config.toml
train_examples = 48750
encoder_width = 192
decoder_width = 192
init = "torch_default"
max_precond_dim = 1024
Rows from block 4 of the encoder of a small masked image model, named by matrix and row number. Rows with one number belong to one neuron. Each number is 200 + 40 x the weight over its row's rms, rounded and kept within 0 to 999. All counts start at 0.
After each neuron's rows are labels from the 100 images, of 14976, where the neuron reaches its highest value: "place" is the part of the image that holds the peak. Only what is clearly more common there than usual is listed. The data: photos of arthropod specimens (BIOSCAN-5M). In brackets: how many of the 100, against the usual share in percent.
# fc1: MLP up (encoder.blocks.4.mlp.fc1.weight, 768x192), inputs 96-191
# fc2: MLP down (encoder.blocks.4.mlp.fc2.weight, 192x768, transposed), outputs 96-191

fc1.625,245,267,221,114,288,223,184,247,291,147,191,223,133,255,192,151,147,229,174,250,289,180,223,281,246,145,214,189,175,197,164,169,227,237,198,134,148,148,188,162,199,127,174,202,219,147,148,224,221,188,158,252,170,233,203,195,130,219,275,257,220,233,187,213,237,164,178,247,172,203,181,229,230,200,250,191,183,180,181,134,206,256,148,234,161,134,190,183,192,200,235,161,174,213,142,198
fc2.625,174,183,117,173,212,191,147,142,152,238,221,181,248,214,284,246,217,160,186,200,218,260,191,151,169,229,232,228,264,209,133,202,222,198,217,145,208,179,197,213,175,174,163,209,213,219,259,233,155,156,214,133,187,214,153,211,216,275,183,234,228,186,188,188,191,241,220,204,272,204,199,142,200,239,172,188,213,218,172,169,164,252,211,204,182,190,262,217,241,191,141,178,197,228,150,173
place: top left (84 vs 14.1)

fc1.105,240,180,222,178,234,186,226,207,153,185,209,233,164,153,187,190,149,228,215,292,197,166,211,226,140,169,243,228,253,91,213,224,222,225,180,172,199,178,250,179,207,171,168,182,158,268,229,234,199,206,223,188,207,204,155,222,172,146,209,219,236,171,249,179,250,198,221,230,250,255,136,274,268,212,148,237,206,174,228,167,275,132,226,139,233,177,244,198,150,227,200,188,234,175,131,278
fc2.105,153,228,160,190,248,155,257,224,250,191,232,205,198,138,272,230,184,218,187,184,196,274,262,199,236,216,223,190,165,166,147,184,244,189,157,180,209,234,199,215,192,107,137,260,162,197,233,148,211,226,197,236,264,280,194,235,238,80,263,243,149,167,209,182,208,198,208,252,220,245,178,196,243,234,142,235,191,187,253,235,183,205,224,181,166,219,108,146,151,189,92,180,189,151,213,196
place: top centre (46 vs 9.4)

fc1.689,182,218,231,161,189,256,251,211,219,286,138,159,260,240,198,228,260,236,192,194,115,218,175,206,198,147,243,265,147,230,235,176,176,220,210,123,148,208,189,212,162,207,315,116,198,195,248,166,164,179,184,213,162,148,174,250,156,210,200,154,149,170,166,124,229,201,149,286,242,154,215,198,237,234,186,216,188,113,182,215,122,188,171,175,211,249,205,208,150,239,220,202,167,208,255,198
fc2.689,197,197,279,279,247,81,255,196,215,210,231,175,78,205,181,256,174,177,249,170,222,171,270,218,245,204,148,154,279,197,272,178,199,204,171,257,234,239,167,171,191,144,186,173,236,215,223,205,164,230,175,182,222,236,224,178,281,159,251,187,187,174,257,244,231,266,226,169,152,234,142,161,176,141,213,191,176,279,148,169,232,240,202,200,159,231,233,249,143,194,168,203,260,175,249,192
place: top right (68 vs 14.1)

fc1.735,214,174,209,223,222,213,166,231,191,176,207,151,189,276,200,269,192,181,175,223,189,196,206,125,200,147,253,151,150,122,239,242,140,198,181,184,205,178,196,174,169,221,162,262,213,210,250,166,271,180,223,144,172,212,217,197,195,208,192,282,125,241,219,119,166,200,200,203,228,128,200,200,191,196,171,209,223,233,162,182,185,132,171,277,230,211,256,169,176,216,270,177,230,159,190,207
fc2.735,235,198,202,111,193,178,116,168,232,170,250,236,222,296,86,181,221,183,124,177,192,168,201,278,210,219,105,252,210,150,112,149,221,157,214,194,225,246,162,172,181,180,238,248,170,207,176,235,191,182,212,230,218,139,202,212,254,271,191,187,265,169,199,237,217,224,186,221,151,149,137,166,262,198,201,263,123,176,195,239,218,233,250,143,134,185,202,211,221,207,251,150,233,209,224,156
place: centre (27 vs 6.2)

fc1.654,233,181,96,204,210,237,247,252,177,197,62,96,200,193,144,228,202,209,141,253,187,194,201,201,231,226,233,193,175,251,143,197,186,270,239,162,211,198,146,208,215,168,167,254,167,192,97,185,239,147,149,194,151,182,206,245,175,180,211,222,177,158,142,158,129,174,231,218,203,158,214,191,193,140,207,222,187,146,209,239,189,140,219,213,149,247,219,220,171,135,262,225,126,224,184,206
fc2.654,193,238,157,263,209,176,178,139,199,293,195,225,161,235,134,227,145,166,225,195,167,209,112,172,226,190,178,185,229,112,198,175,204,180,217,127,261,250,192,178,240,216,211,197,164,184,254,234,189,174,174,253,147,173,118,183,240,227,135,145,221,191,174,155,254,212,192,172,273,223,256,209,202,161,221,201,278,283,164,226,211,193,137,215,208,207,213,214,205,217,165,187,177,156,133,225
place: top left (46 vs 14.1); middle left (25 vs 9.4)

fc1.595,206,201,251,178,184,217,175,169,163,201,229,193,262,174,201,141,261,198,196,212,158,226,148,174,232,123,234,231,266,197,262,239,253,159,200,206,105,220,176,218,205,143,186,175,151,130,209,200,199,192,227,154,226,140,168,172,237,204,202,209,193,190,200,190,284,222,275,251,135,187,259,172,171,124,150,204,173,187,233,231,151,210,239,198,250,192,196,274,182,237,206,205,240,189,149,239
fc2.595,221,202,151,159,245,190,157,234,211,238,106,234,179,223,176,200,181,158,180,176,158,107,221,205,149,268,208,187,247,205,235,193,270,197,220,222,179,202,224,187,238,211,240,181,182,212,223,131,188,249,220,246,199,193,222,175,261,146,233,178,176,173,257,217,188,238,169,155,196,225,250,195,280,110,219,206,292,218,219,174,227,192,206,172,148,183,98,195,176,149,195,221,183,255,186,170
place: bottom centre (27 vs 9.4)

fc1.80,258,217,245,169,219,246,177,199,172,214,199,204,212,170,290,159,194,211,167,223,241,150,186,229,177,200,154,242,149,170,108,215,207,205,215,200,162,288,262,151,256,262,223,138,163,217,253,190,278,181,294,235,134,193,110,223,230,200,254,199,216,181,176,178,181,206,137,184,150,148,185,228,180,265,255,212,145,175,197,162,255,167,218,167,166,139,163,240,243,233,216,247,271,128,255,241
fc2.80,164,218,174,224,213,219,147,208,191,240,172,201,189,221,202,158,198,157,230,245,217,192,173,120,187,212,256,199,167,195,211,272,173,148,93,210,174,265,161,138,239,186,148,228,213,114,218,117,174,225,210,222,221,161,192,212,217,193,210,182,185,224,201,190,204,198,203,228,223,198,244,205,257,199,181,192,216,188,218,255,142,158,270,181,210,233,177,142,185,205,157,216,214,241,176,236
place: middle left (85 vs 9.4)

fc1.31,171,220,158,227,65,162,214,158,273,254,224,208,235,217,164,239,231,245,172,215,177,227,295,164,176,204,223,121,197,127,281,172,207,144,253,202,224,191,188,169,127,278,254,175,283,215,167,175,198,173,105,233,250,194,194,195,189,214,166,169,199,238,216,252,282,197,237,205,170,304,148,225,195,147,232,206,179,146,204,185,171,263,311,168,224,207,216,168,205,168,264,277,216,152,143,188
fc2.31,256,230,229,173,182,247,172,237,231,223,245,151,146,209,205,162,227,218,238,199,173,203,190,200,186,191,114,176,231,130,199,198,119,214,179,252,185,219,172,228,188,124,219,208,203,118,254,156,139,199,213,312,224,198,227,190,156,183,159,167,188,188,165,187,220,177,138,264,194,176,197,192,156,143,162,208,211,217,164,220,218,191,169,171,227,213,214,224,272,190,161,142,226,223,197,111
place: top left (97 vs 14.1)

fc1.187,179,219,241,182,171,207,167,105,194,152,240,142,209,230,276,264,211,247,207,251,189,244,168,189,202,219,200,222,218,143,259,182,213,302,219,161,211,313,171,210,177,232,175,206,253,196,183,180,254,231,221,169,238,163,139,168,136,185,210,196,244,76,237,220,222,217,171,221,176,167,141,182,182,179,128,155,230,165,236,258,150,167,213,262,216,174,155,254,200,174,164,149,289,209,196,225
fc2.187,207,190,182,144,185,202,266,248,165,251,196,220,170,183,215,219,226,184,137,209,220,263,123,205,230,214,199,71,197,152,158,204,228,174,231,184,177,175,271,138,209,272,167,267,239,210,202,127,226,161,213,207,189,177,267,258,208,214,148,208,108,234,167,190,185,179,194,184,178,261,211,264,162,174,242,157,269,208,188,251,117,146,160,155,217,204,220,194,9,179,214,139,192,161,233,218
place: bottom right (52 vs 14.1); top right (36 vs 14.1)

fc1.673,214,195,165,180,200,204,244,232,170,244,175,187,171,246,198,252,205,271,256,202,260,242,190,221,143,211,144,225,230,231,221,165,213,98,250,187,153,194,256,179,162,211,312,204,269,194,150,143,237,226,112,219,108,193,217,197,147,277,239,196,196,305,228,137,253,201,223,211,146,207,175,295,185,187,221,229,190,186,247,242,162,197,295,235,146,237,205,215,208,183,208,116,231,224,171,122
fc2.673,214,188,181,229,195,168,182,165,180,206,131,147,230,146,199,218,129,155,191,266,185,163,222,200,185,206,204,150,212,193,158,227,277,194,256,180,211,283,239,229,161,131,127,213,148,222,245,212,178,140,189,179,204,238,260,164,254,157,187,214,260,129,169,253,223,139,211,157,284,211,221,180,216,198,241,142,203,272,165,257,176,185,219,209,231,157,217,220,211,205,191,223,204,217,265,280
place: middle right (25 vs 9.4)

fc1.238,230,201,200,263,189,267,244,183,199,230,63,219,228,161,215,212,220,259,186,236,217,203,181,222,164,183,215,223,210,244,178,229,145,247,228,180,207,216,150,225,228,144,209,181,175,205,196,171,153,235,158,249,135,166,243,169,250,224,280,214,202,226,237,166,218,207,202,153,205,135,255,232,167,213,212,217,275,197,176,253,149,156,179,250,211,215,203,237,114,194,193,277,232,226,191,227
fc2.238,151,133,254,250,187,192,173,179,179,139,229,263,178,163,190,215,193,219,169,269,122,201,228,184,203,222,171,169,223,219,205,234,198,154,312,122,217,238,238,178,190,203,202,190,150,234,192,188,235,205,170,185,263,148,127,128,221,200,250,164,187,230,235,180,215,167,251,107,117,173,131,183,239,185,138,240,174,169,153,169,189,233,209,176,182,213,268,191,176,242,129,297,186,175,283,170
place: top right (83 vs 14.1)

fc1.671,221,204,248,215,200,211,314,236,240,204,153,147,263,187,185,209,210,195,216,159,151,268,161,179,170,192,205,191,284,204,182,311,240,198,264,140,197,165,168,214,168,146,232,193,154,203,199,161,139,221,129,158,239,158,249,182,170,250,235,199,196,203,170,247,230,181,213,256,269,156,305,168,181,164,171,207,224,256,204,154,292,180,210,183,181,167,230,124,207,170,205,166,181,224,201,195
fc2.671,252,195,127,133,204,254,268,267,114,194,192,157,210,161,176,234,198,241,176,300,209,188,242,210,126,259,224,170,250,189,139,234,163,169,233,258,209,208,176,278,203,208,238,131,233,159,106,158,187,186,134,154,233,169,166,169,167,261,189,232,152,204,164,270,231,196,201,167,211,199,173,220,235,204,232,204,167,221,189,157,226,188,233,198,205,156,190,178,149,195,207,208,222,319,245,203
place: middle left (67 vs 9.4)

fc1.650,198,206,202,215,153,125,147,125,182,286,196,160,225,194,204,285,248,247,169,289,198,148,162,186,243,214,171,227,175,223,170,256,257,219,215,194,255,201,207,150,238,192,117,224,208,254,176,252,249,221,188,193,225,250,192,202,156,128,255,203,271,201,285,143,232,216,157,205,209,165,148,235,128,188,156,229,187,203,204,213,169,192,251,236,260,217,184,219,199,260,199,226,193,223,198,293
fc2.650,244,265,210,165,173,255,211,198,263,171,144,236,248,184,205,230,174,224,196,176,237,165,136,208,196,253,217,165,238,181,154,197,186,204,217,208,225,176,209,237,165,232,264,175,192,168,179,204,229,226,197,249,249,258,228,147,218,179,147,311,132,205,201,210,248,191,219,158,239,193,223,212,213,149,192,119,175,186,198,179,106,191,201,190,180,189,173,166,131,203,242,144,281,195,244,215
place: top right (53 vs 14.1); middle right (40 vs 9.4)

fc1.285,277,195,160,231,259,160,253,209,244,155,194,200,242,200,224,230,280,214,220,153,140,127,286,187,238,216,291,201,201,248,205,272,178,177,176,162,181,230,235,177,216,159,196,223,193,153,209,190,219,156,167,216,157,144,145,188,156,246,212,201,193,165,99,180,223,219,134,218,214,184,133,225,199,206,199,172,178,195,227,197,307,212,171,199,188,183,191,112,163,163,225,193,158,207,176,173
fc2.285,252,191,189,259,186,179,145,228,218,285,180,177,223,166,154,187,214,245,214,188,175,221,159,233,147,267,81,245,199,200,176,267,297,269,183,162,262,173,80,303,208,195,148,265,226,144,236,188,152,216,187,186,222,187,239,170,182,170,183,201,217,203,226,146,238,174,189,148,163,252,251,226,197,145,276,263,184,192,274,187,225,189,167,198,207,202,122,168,260,176,223,222,245,220,229,192
place: middle left (98 vs 9.4)

fc1.669,254,161,197,237,270,184,210,237,178,204,182,234,124,182,156,177,190,191,224,198,184,161,151,191,251,138,138,251,186,148,126,225,147,119,182,170,189,231,231,183,319,230,239,241,179,219,271,171,158,221,174,180,235,227,208,228,257,186,209,225,217,200,150,201,241,226,195,141,234,139,163,171,134,173,165,220,155,350,230,145,247,248,210,217,250,244,218,278,235,191,173,172,217,214,206,181
fc2.669,171,189,138,231,202,148,148,218,180,199,174,200,221,251,189,263,212,162,173,137,224,196,247,233,164,252,229,188,217,251,212,164,241,257,289,191,240,216,167,198,222,170,134,214,166,188,118,200,199,185,169,252,138,277,235,185,170,188,174,237,232,127,272,201,204,302,258,191,201,154,223,244,188,176,197,312,177,153,198,183,161,174,234,172,170,129,245,113,192,213,144,274,269,184,181,200
place: bottom centre (27 vs 9.4)

fc1.610,176,248,232,270,179,188,168,256,234,192,203,175,152,197,229,221,163,205,186,232,206,220,259,115,227,195,234,189,146,281,237,201,114,99,233,174,235,194,202,215,157,231,232,185,204,162,215,226,267,218,179,186,276,176,235,196,133,135,214,208,176,269,200,222,172,142,221,125,209,130,157,213,163,150,178,164,206,270,236,226,252,246,270,143,104,233,230,254,158,195,230,135,219,226,221,198
fc2.610,248,258,255,207,210,275,206,254,216,200,179,161,234,231,192,156,212,179,141,243,218,215,160,176,102,157,193,225,209,175,170,177,282,221,177,176,255,211,147,93,229,169,301,231,154,171,232,156,162,230,261,201,183,167,252,212,218,195,199,216,176,216,175,249,231,138,240,217,193,188,255,184,211,242,201,151,190,229,187,145,189,127,121,217,281,214,130,164,199,241,158,193,226,135,240,180
place: bottom centre (27 vs 9.4)

fc1.427,220,211,190,186,227,205,224,227,137,189,160,138,194,276,185,236,188,249,203,225,208,215,224,218,208,123,156,215,208,193,164,187,235,133,260,164,274,160,166,238,216,213,218,231,144,240,211,261,210,219,152,169,176,215,187,229,221,165,258,93,159,193,156,190,209,205,168,104,241,193,145,146,130,143,252,224,237,247,181,283,193,161,237,204,182,285,143,221,201,157,231,239,146,197,170,215
fc2.427,217,193,144,222,167,145,187,208,253,287,192,223,165,242,121,198,246,153,179,145,184,165,151,211,197,167,211,161,231,140,191,195,188,240,210,151,237,266,178,151,167,188,203,195,191,158,195,223,177,168,251,210,132,173,180,175,246,219,156,212,246,191,252,198,151,224,149,131,226,158,193,222,133,201,212,153,235,206,211,162,160,224,191,214,226,177,233,248,157,219,220,162,156,185,133,215
place: top right (39 vs 14.1)

fc1.694,147,176,194,153,236,129,301,204,234,228,193,164,175,180,180,141,102,206,168,184,187,167,223,170,250,186,239,116,188,147,154,148,197,210,188,252,201,129,215,187,146,204,220,184,266,226,196,266,228,243,231,200,216,211,198,189,184,241,122,214,211,225,203,227,212,184,271,230,149,196,178,295,178,209,149,238,219,183,298,128,254,217,201,220,166,206,193,195,168,114,188,217,184,175,183,267
fc2.694,206,180,190,238,180,212,172,204,259,197,176,263,199,208,175,223,227,211,231,204,257,217,168,228,161,188,233,178,258,221,100,204,224,213,189,185,162,152,228,181,220,197,228,207,162,159,231,170,138,212,126,191,160,256,155,207,168,123,178,297,250,115,198,195,153,183,141,111,269,276,225,235,229,114,154,142,252,172,205,186,162,199,271,191,180,165,180,278,119,202,174,179,252,219,184,194
place: bottom centre (83 vs 9.4)

fc1.297,192,198,154,131,245,226,215,276,170,180,211,188,230,233,183,234,191,235,138,195,136,165,180,157,117,162,246,185,158,173,158,248,121,204,222,219,234,172,209,238,192,186,207,174,185,162,151,160,254,207,181,221,192,184,257,191,253,304,218,214,203,174,154,223,200,212,254,264,162,268,199,224,174,241,280,190,245,217,222,250,115,211,248,203,108,234,239,203,131,206,163,147,285,240,179,213
fc2.297,178,204,208,234,193,245,223,111,166,214,231,301,193,174,161,187,180,174,147,246,143,248,317,242,203,196,136,253,252,235,175,223,188,234,174,273,222,213,190,208,220,160,275,209,171,214,185,298,140,204,196,164,265,196,144,224,237,140,307,135,163,140,226,218,123,249,135,192,235,217,214,189,221,178,147,158,209,169,170,161,238,166,183,211,218,205,170,165,268,219,259,265,192,216,179,237
place: bottom left (100 vs 14.1)

fc1.744,214,121,246,254,192,184,219,174,175,139,218,156,197,168,229,194,271,152,174,180,169,186,176,120,216,214,155,192,244,174,190,270,234,206,195,217,137,190,249,210,147,211,218,228,221,249,226,247,199,102,115,155,171,178,232,184,264,226,237,180,132,240,254,263,123,221,168,179,217,147,208,248,225,176,249,126,148,237,216,171,185,253,152,111,202,224,232,184,224,159,182,279,217,197,245,121
fc2.744,215,278,188,219,211,166,203,181,307,231,177,245,197,176,169,211,242,192,194,195,144,188,126,235,195,218,220,225,136,150,154,200,145,143,264,118,275,241,147,207,201,177,188,214,203,145,206,177,118,254,188,195,179,153,272,225,199,247,234,209,220,129,232,180,146,195,276,218,230,231,273,234,213,197,150,201,282,238,207,274,156,198,263,189,146,207,214,79,205,218,165,154,183,197,242,195
place: centre (32 vs 6.2)

fc1.143,219,197,147,252,236,197,182,232,270,172,198,259,172,224,175,172,302,212,220,215,205,230,262,184,191,176,280,182,182,108,204,216,186,183,250,151,153,179,164,187,202,207,244,196,175,188,170,143,159,206,165,178,214,257,204,197,251,126,259,155,223,233,143,210,156,197,162,200,167,180,158,247,225,181,225,253,196,243,160,174,265,190,169,217,162,135,218,175,285,144,276,223,174,195,183,201
fc2.143,163,122,174,203,185,118,134,193,191,220,199,215,192,238,141,222,213,153,223,236,189,199,199,172,223,229,157,199,208,204,257,232,158,250,235,190,175,159,204,168,277,175,171,262,185,249,226,184,217,158,177,227,128,175,220,187,210,229,211,203,264,186,211,211,283,168,266,254,217,184,197,212,142,104,110,218,197,203,207,207,198,169,204,188,203,154,233,252,258,248,232,183,251,196,252,198
place: top centre (30 vs 9.4)

fc1.146,196,239,245,106,186,98,274,203,251,163,199,125,258,206,246,209,193,171,254,244,208,164,195,163,266,247,173,292,252,286,190,251,201,175,148,201,242,224,234,224,160,76,163,154,210,230,147,148,208,168,224,194,139,187,227,250,173,215,218,247,187,209,201,102,228,220,167,178,187,176,181,235,129,218,182,263,149,190,252,183,282,193,163,150,216,205,206,184,251,181,184,213,283,240,169,211
fc2.146,176,236,163,164,181,194,255,227,146,229,194,264,212,167,216,169,168,179,196,199,186,229,190,307,133,215,167,140,265,187,183,222,149,214,186,166,141,162,228,206,247,253,232,213,159,185,242,276,138,235,163,210,270,163,133,186,213,139,216,171,168,173,257,213,255,239,138,169,216,188,246,174,311,93,140,163,192,235,169,184,200,224,227,207,201,152,192,221,201,237,168,238,192,275,232,159
place: bottom left (56 vs 14.1); middle left (35 vs 9.4)

fc1.265,277,193,237,131,216,182,193,192,221,193,283,261,154,286,227,255,179,147,210,214,240,192,224,238,188,241,265,265,227,144,247,204,253,292,220,188,194,239,156,240,235,181,157,182,148,212,258,202,242,206,206,300,198,161,151,220,181,162,271,226,139,152,248,198,149,202,221,110,167,179,155,234,214,146,203,279,217,186,165,211,213,150,191,224,167,230,205,238,276,173,213,178,226,205,163,159
fc2.265,161,188,216,174,159,209,188,198,223,214,136,162,212,181,267,188,167,164,248,268,220,204,160,180,162,194,236,196,200,241,186,207,177,117,205,131,187,193,197,190,221,220,246,172,184,267,260,166,200,152,208,186,202,227,227,151,203,218,117,196,209,209,173,230,202,190,206,152,187,216,136,154,188,248,227,228,286,274,173,300,194,146,196,177,212,263,325,213,169,181,182,143,199,175,216,248
place: top right (34 vs 14.1)

fc1.461,151,172,181,215,194,231,229,206,218,217,261,261,175,216,167,200,230,267,180,215,156,121,189,225,152,212,247,61,208,209,171,205,163,172,182,268,160,230,199,227,223,212,194,227,172,176,129,256,136,215,205,279,207,182,223,249,124,152,151,257,213,155,221,200,165,257,189,210,239,232,204,207,207,95,226,152,186,133,199,207,180,246,186,152,260,230,203,205,147,114,182,166,210,216,208,259
fc2.461,218,137,143,200,241,206,201,213,162,201,139,208,231,183,224,218,190,254,256,233,216,152,342,165,191,182,236,144,173,232,228,221,225,220,256,236,158,179,221,253,172,215,230,223,173,164,182,232,245,259,178,247,179,168,156,253,194,167,219,192,171,158,252,170,244,210,239,108,163,207,231,176,201,205,205,192,232,237,199,202,161,178,179,170,119,156,232,219,213,232,184,125,196,255,247,238
place: bottom left (52 vs 14.1); bottom right (35 vs 14.1)

fc1.432,171,267,208,205,238,231,145,223,252,173,285,219,218,188,243,190,242,182,173,144,261,152,115,178,172,166,194,156,202,222,237,188,202,183,254,208,242,250,159,191,110,134,155,238,263,181,215,202,261,170,171,207,178,202,117,158,195,205,198,227,230,258,215,242,275,235,284,240,219,207,236,207,198,184,161,188,119,140,234,175,185,231,226,200,194,267,206,217,217,234,205,157,229,210,214,168
fc2.432,118,146,197,197,180,154,252,192,291,154,180,240,205,273,236,207,182,169,235,182,272,258,200,266,250,178,243,286,244,227,185,234,252,288,206,245,143,204,210,248,171,69,219,192,158,139,152,252,195,179,262,241,178,222,93,104,168,142,185,189,235,157,206,206,224,208,221,181,188,149,175,270,224,143,189,211,214,194,184,175,200,233,261,194,137,162,226,205,193,177,178,211,239,212,132,224
place: bottom centre (73 vs 9.4)

fc1.403,217,287,221,209,193,189,243,208,204,227,180,199,246,170,136,195,176,165,204,208,204,225,240,219,230,182,162,170,241,240,223,124,221,215,274,146,188,150,178,195,92,178,226,152,204,240,198,170,167,215,219,248,143,137,175,243,205,322,268,285,173,167,191,248,244,231,173,172,204,148,177,157,181,295,184,198,199,261,136,146,115,190,218,202,187,252,255,155,249,150,225,201,194,124,220,204
fc2.403,207,158,194,207,258,262,239,207,154,149,203,280,162,214,189,214,217,172,170,186,177,184,221,175,113,191,183,219,221,235,174,210,239,200,183,257,185,139,262,188,230,146,204,234,187,133,145,173,136,161,175,151,276,278,188,167,178,159,221,181,195,165,245,259,247,261,227,265,159,206,195,202,160,189,162,168,240,208,135,233,153,227,264,228,228,164,199,161,190,102,167,145,238,221,199,189
place: top centre (32 vs 9.4); top right (32 vs 14.1)

fc1.495,170,220,206,198,204,271,184,204,283,182,128,127,123,203,227,233,128,298,144,239,192,205,208,224,231,117,162,164,186,210,237,196,152,205,229,271,107,164,183,163,231,220,237,242,211,235,256,180,173,235,240,246,138,185,246,252,219,219,247,193,214,219,210,187,199,216,216,257,177,189,214,176,203,168,206,144,177,217,195,172,155,206,171,164,244,196,214,158,114,102,222,229,224,179,210,204
fc2.495,189,223,143,294,204,229,157,163,244,190,217,236,248,192,172,158,186,247,244,201,129,177,219,216,128,161,190,137,259,232,184,177,179,204,203,109,161,237,193,213,213,257,186,139,155,288,300,241,166,177,218,147,229,122,182,185,223,209,226,162,139,152,239,160,182,229,251,164,267,211,190,227,178,172,226,228,204,182,185,266,242,183,266,134,223,252,202,176,233,207,155,257,172,122,227,155
place: top centre (42 vs 9.4); top right (38 vs 14.1)

fc1.704,201,238,147,194,179,216,163,167,226,207,205,262,221,120,198,215,193,254,197,225,182,223,180,173,193,227,187,192,242,221,116,162,174,162,185,169,200,174,230,182,161,110,216,237,221,240,350,200,131,153,245,159,241,148,195,201,187,148,232,179,161,171,252,132,139,239,205,297,195,162,203,143,208,214,189,176,231,198,168,195,201,234,266,143,160,206,200,227,217,173,114,327,217,202,233,224
fc2.704,246,264,213,259,244,113,292,235,253,208,236,135,190,161,48,189,199,221,128,201,212,175,239,191,139,187,262,197,205,192,238,254,212,199,149,265,244,204,187,267,258,245,203,132,157,186,147,194,236,163,213,231,187,210,185,214,166,203,210,217,231,233,201,218,261,194,207,201,180,233,153,265,231,150,228,163,141,156,244,193,209,202,165,210,177,220,197,171,262,161,255,163,254,190,240,167
place: top right (100 vs 14.1)

fc1.213,186,226,177,316,200,224,239,211,171,142,154,204,160,130,202,192,223,226,167,186,138,241,216,250,250,173,210,260,152,214,277,267,247,174,172,190,146,176,283,192,211,131,160,209,158,154,145,203,247,161,183,209,236,136,206,171,180,197,186,236,256,262,266,135,143,138,195,200,121,235,160,156,174,245,208,193,210,209,190,281,248,163,211,182,291,154,217,167,174,210,197,251,146,165,151,203
fc2.213,136,201,174,246,158,225,192,170,197,185,156,156,200,213,225,229,239,146,185,248,210,198,149,279,124,190,216,207,249,237,219,148,210,210,249,206,231,193,212,185,221,175,276,149,173,197,220,196,147,202,273,271,278,246,118,232,161,180,235,154,160,107,125,209,183,235,229,188,241,233,147,200,252,128,243,161,223,230,137,279,287,201,150,242,151,188,152,180,210,226,185,183,181,185,238,184
place: middle right (28 vs 9.4)

fc1.499,225,137,209,153,226,150,121,206,224,182,224,216,229,254,194,221,182,147,199,205,206,252,188,162,234,239,180,223,206,223,144,158,271,209,180,176,210,223,225,187,146,121,59,124,227,214,177,186,160,114,178,141,168,173,155,164,246,212,188,138,206,198,229,170,199,220,228,265,168,203,212,219,170,225,128,227,150,141,238,214,179,156,204,201,226,219,184,295,190,168,172,160,226,216,224,225
fc2.499,136,242,190,200,232,183,266,235,202,232,210,215,210,118,188,160,208,172,145,257,186,187,203,236,234,233,270,207,187,231,236,240,222,238,231,251,179,203,247,233,275,274,292,230,95,171,157,232,214,263,234,214,231,186,142,195,162,143,208,160,217,153,172,229,202,219,136,170,167,169,187,247,267,116,188,179,194,167,163,174,235,219,162,132,210,182,154,197,174,218,245,183,204,191,199,150
place: bottom right (64 vs 14.1)

fc1.611,241,160,165,211,192,166,174,254,193,211,136,161,186,238,164,169,225,226,142,218,218,214,208,181,163,158,131,186,190,139,169,217,204,204,212,215,289,155,192,199,200,188,133,280,229,218,132,267,134,265,123,226,148,265,239,190,173,265,214,195,205,238,167,211,209,193,237,242,173,240,184,199,275,169,160,183,160,248,220,176,183,194,173,178,200,173,199,247,250,253,254,235,203,207,257,237
fc2.611,242,248,195,223,226,225,222,149,203,220,218,187,219,193,219,157,207,238,232,191,161,151,205,212,211,246,245,155,164,149,192,231,182,185,215,226,192,211,308,236,184,171,236,181,215,212,220,180,128,201,167,226,183,246,244,133,276,271,166,197,252,128,180,254,209,214,213,94,188,272,207,161,155,207,219,221,191,178,170,197,233,223,159,258,161,294,286,141,219,180,145,129,224,209,261,262
place: centre (55 vs 6.2)

fc1.374,165,229,219,151,228,215,240,131,144,245,156,185,208,229,213,198,107,202,186,234,121,201,144,196,205,245,171,153,257,266,179,186,209,186,173,241,165,271,189,231,146,217,195,253,186,210,248,168,183,208,168,195,112,180,134,212,217,183,206,222,213,170,232,312,181,288,258,253,244,215,227,236,113,219,192,200,233,237,222,221,198,155,190,200,161,198,225,141,178,210,265,210,162,247,194,222
fc2.374,276,188,164,180,149,176,177,248,197,202,260,219,142,270,143,133,153,200,196,156,200,165,235,157,150,212,175,180,133,156,155,261,177,162,215,265,205,278,247,257,199,153,217,206,217,242,154,180,152,210,229,166,248,182,213,303,249,136,145,231,293,174,174,257,250,236,208,189,179,177,188,179,220,169,242,178,227,225,226,164,236,194,158,208,235,216,157,229,270,165,143,140,177,204,218,200
place: top left (93 vs 14.1)

fc1.715,215,236,239,170,194,224,220,200,164,252,254,207,180,216,173,225,184,171,138,279,211,154,267,171,189,167,271,195,143,137,226,203,196,224,211,223,251,244,187,280,124,124,157,288,170,210,170,194,175,266,215,203,251,206,181,167,171,164,216,224,196,232,107,213,273,220,202,239,141,162,179,201,250,184,233,157,207,140,171,152,198,243,222,212,201,284,195,148,238,257,240,198,249,174,178,207
fc2.715,116,180,244,186,195,143,232,223,271,136,209,218,256,195,220,228,191,246,149,186,148,224,191,192,240,211,181,285,261,170,275,223,211,279,205,178,159,178,175,142,206,116,191,105,173,129,189,197,195,190,247,177,191,209,134,158,186,229,219,212,140,140,270,202,168,166,237,243,242,115,161,262,262,192,165,213,304,141,137,218,200,249,164,215,238,175,221,243,197,141,223,194,244,153,163,201
place: top right (67 vs 14.1)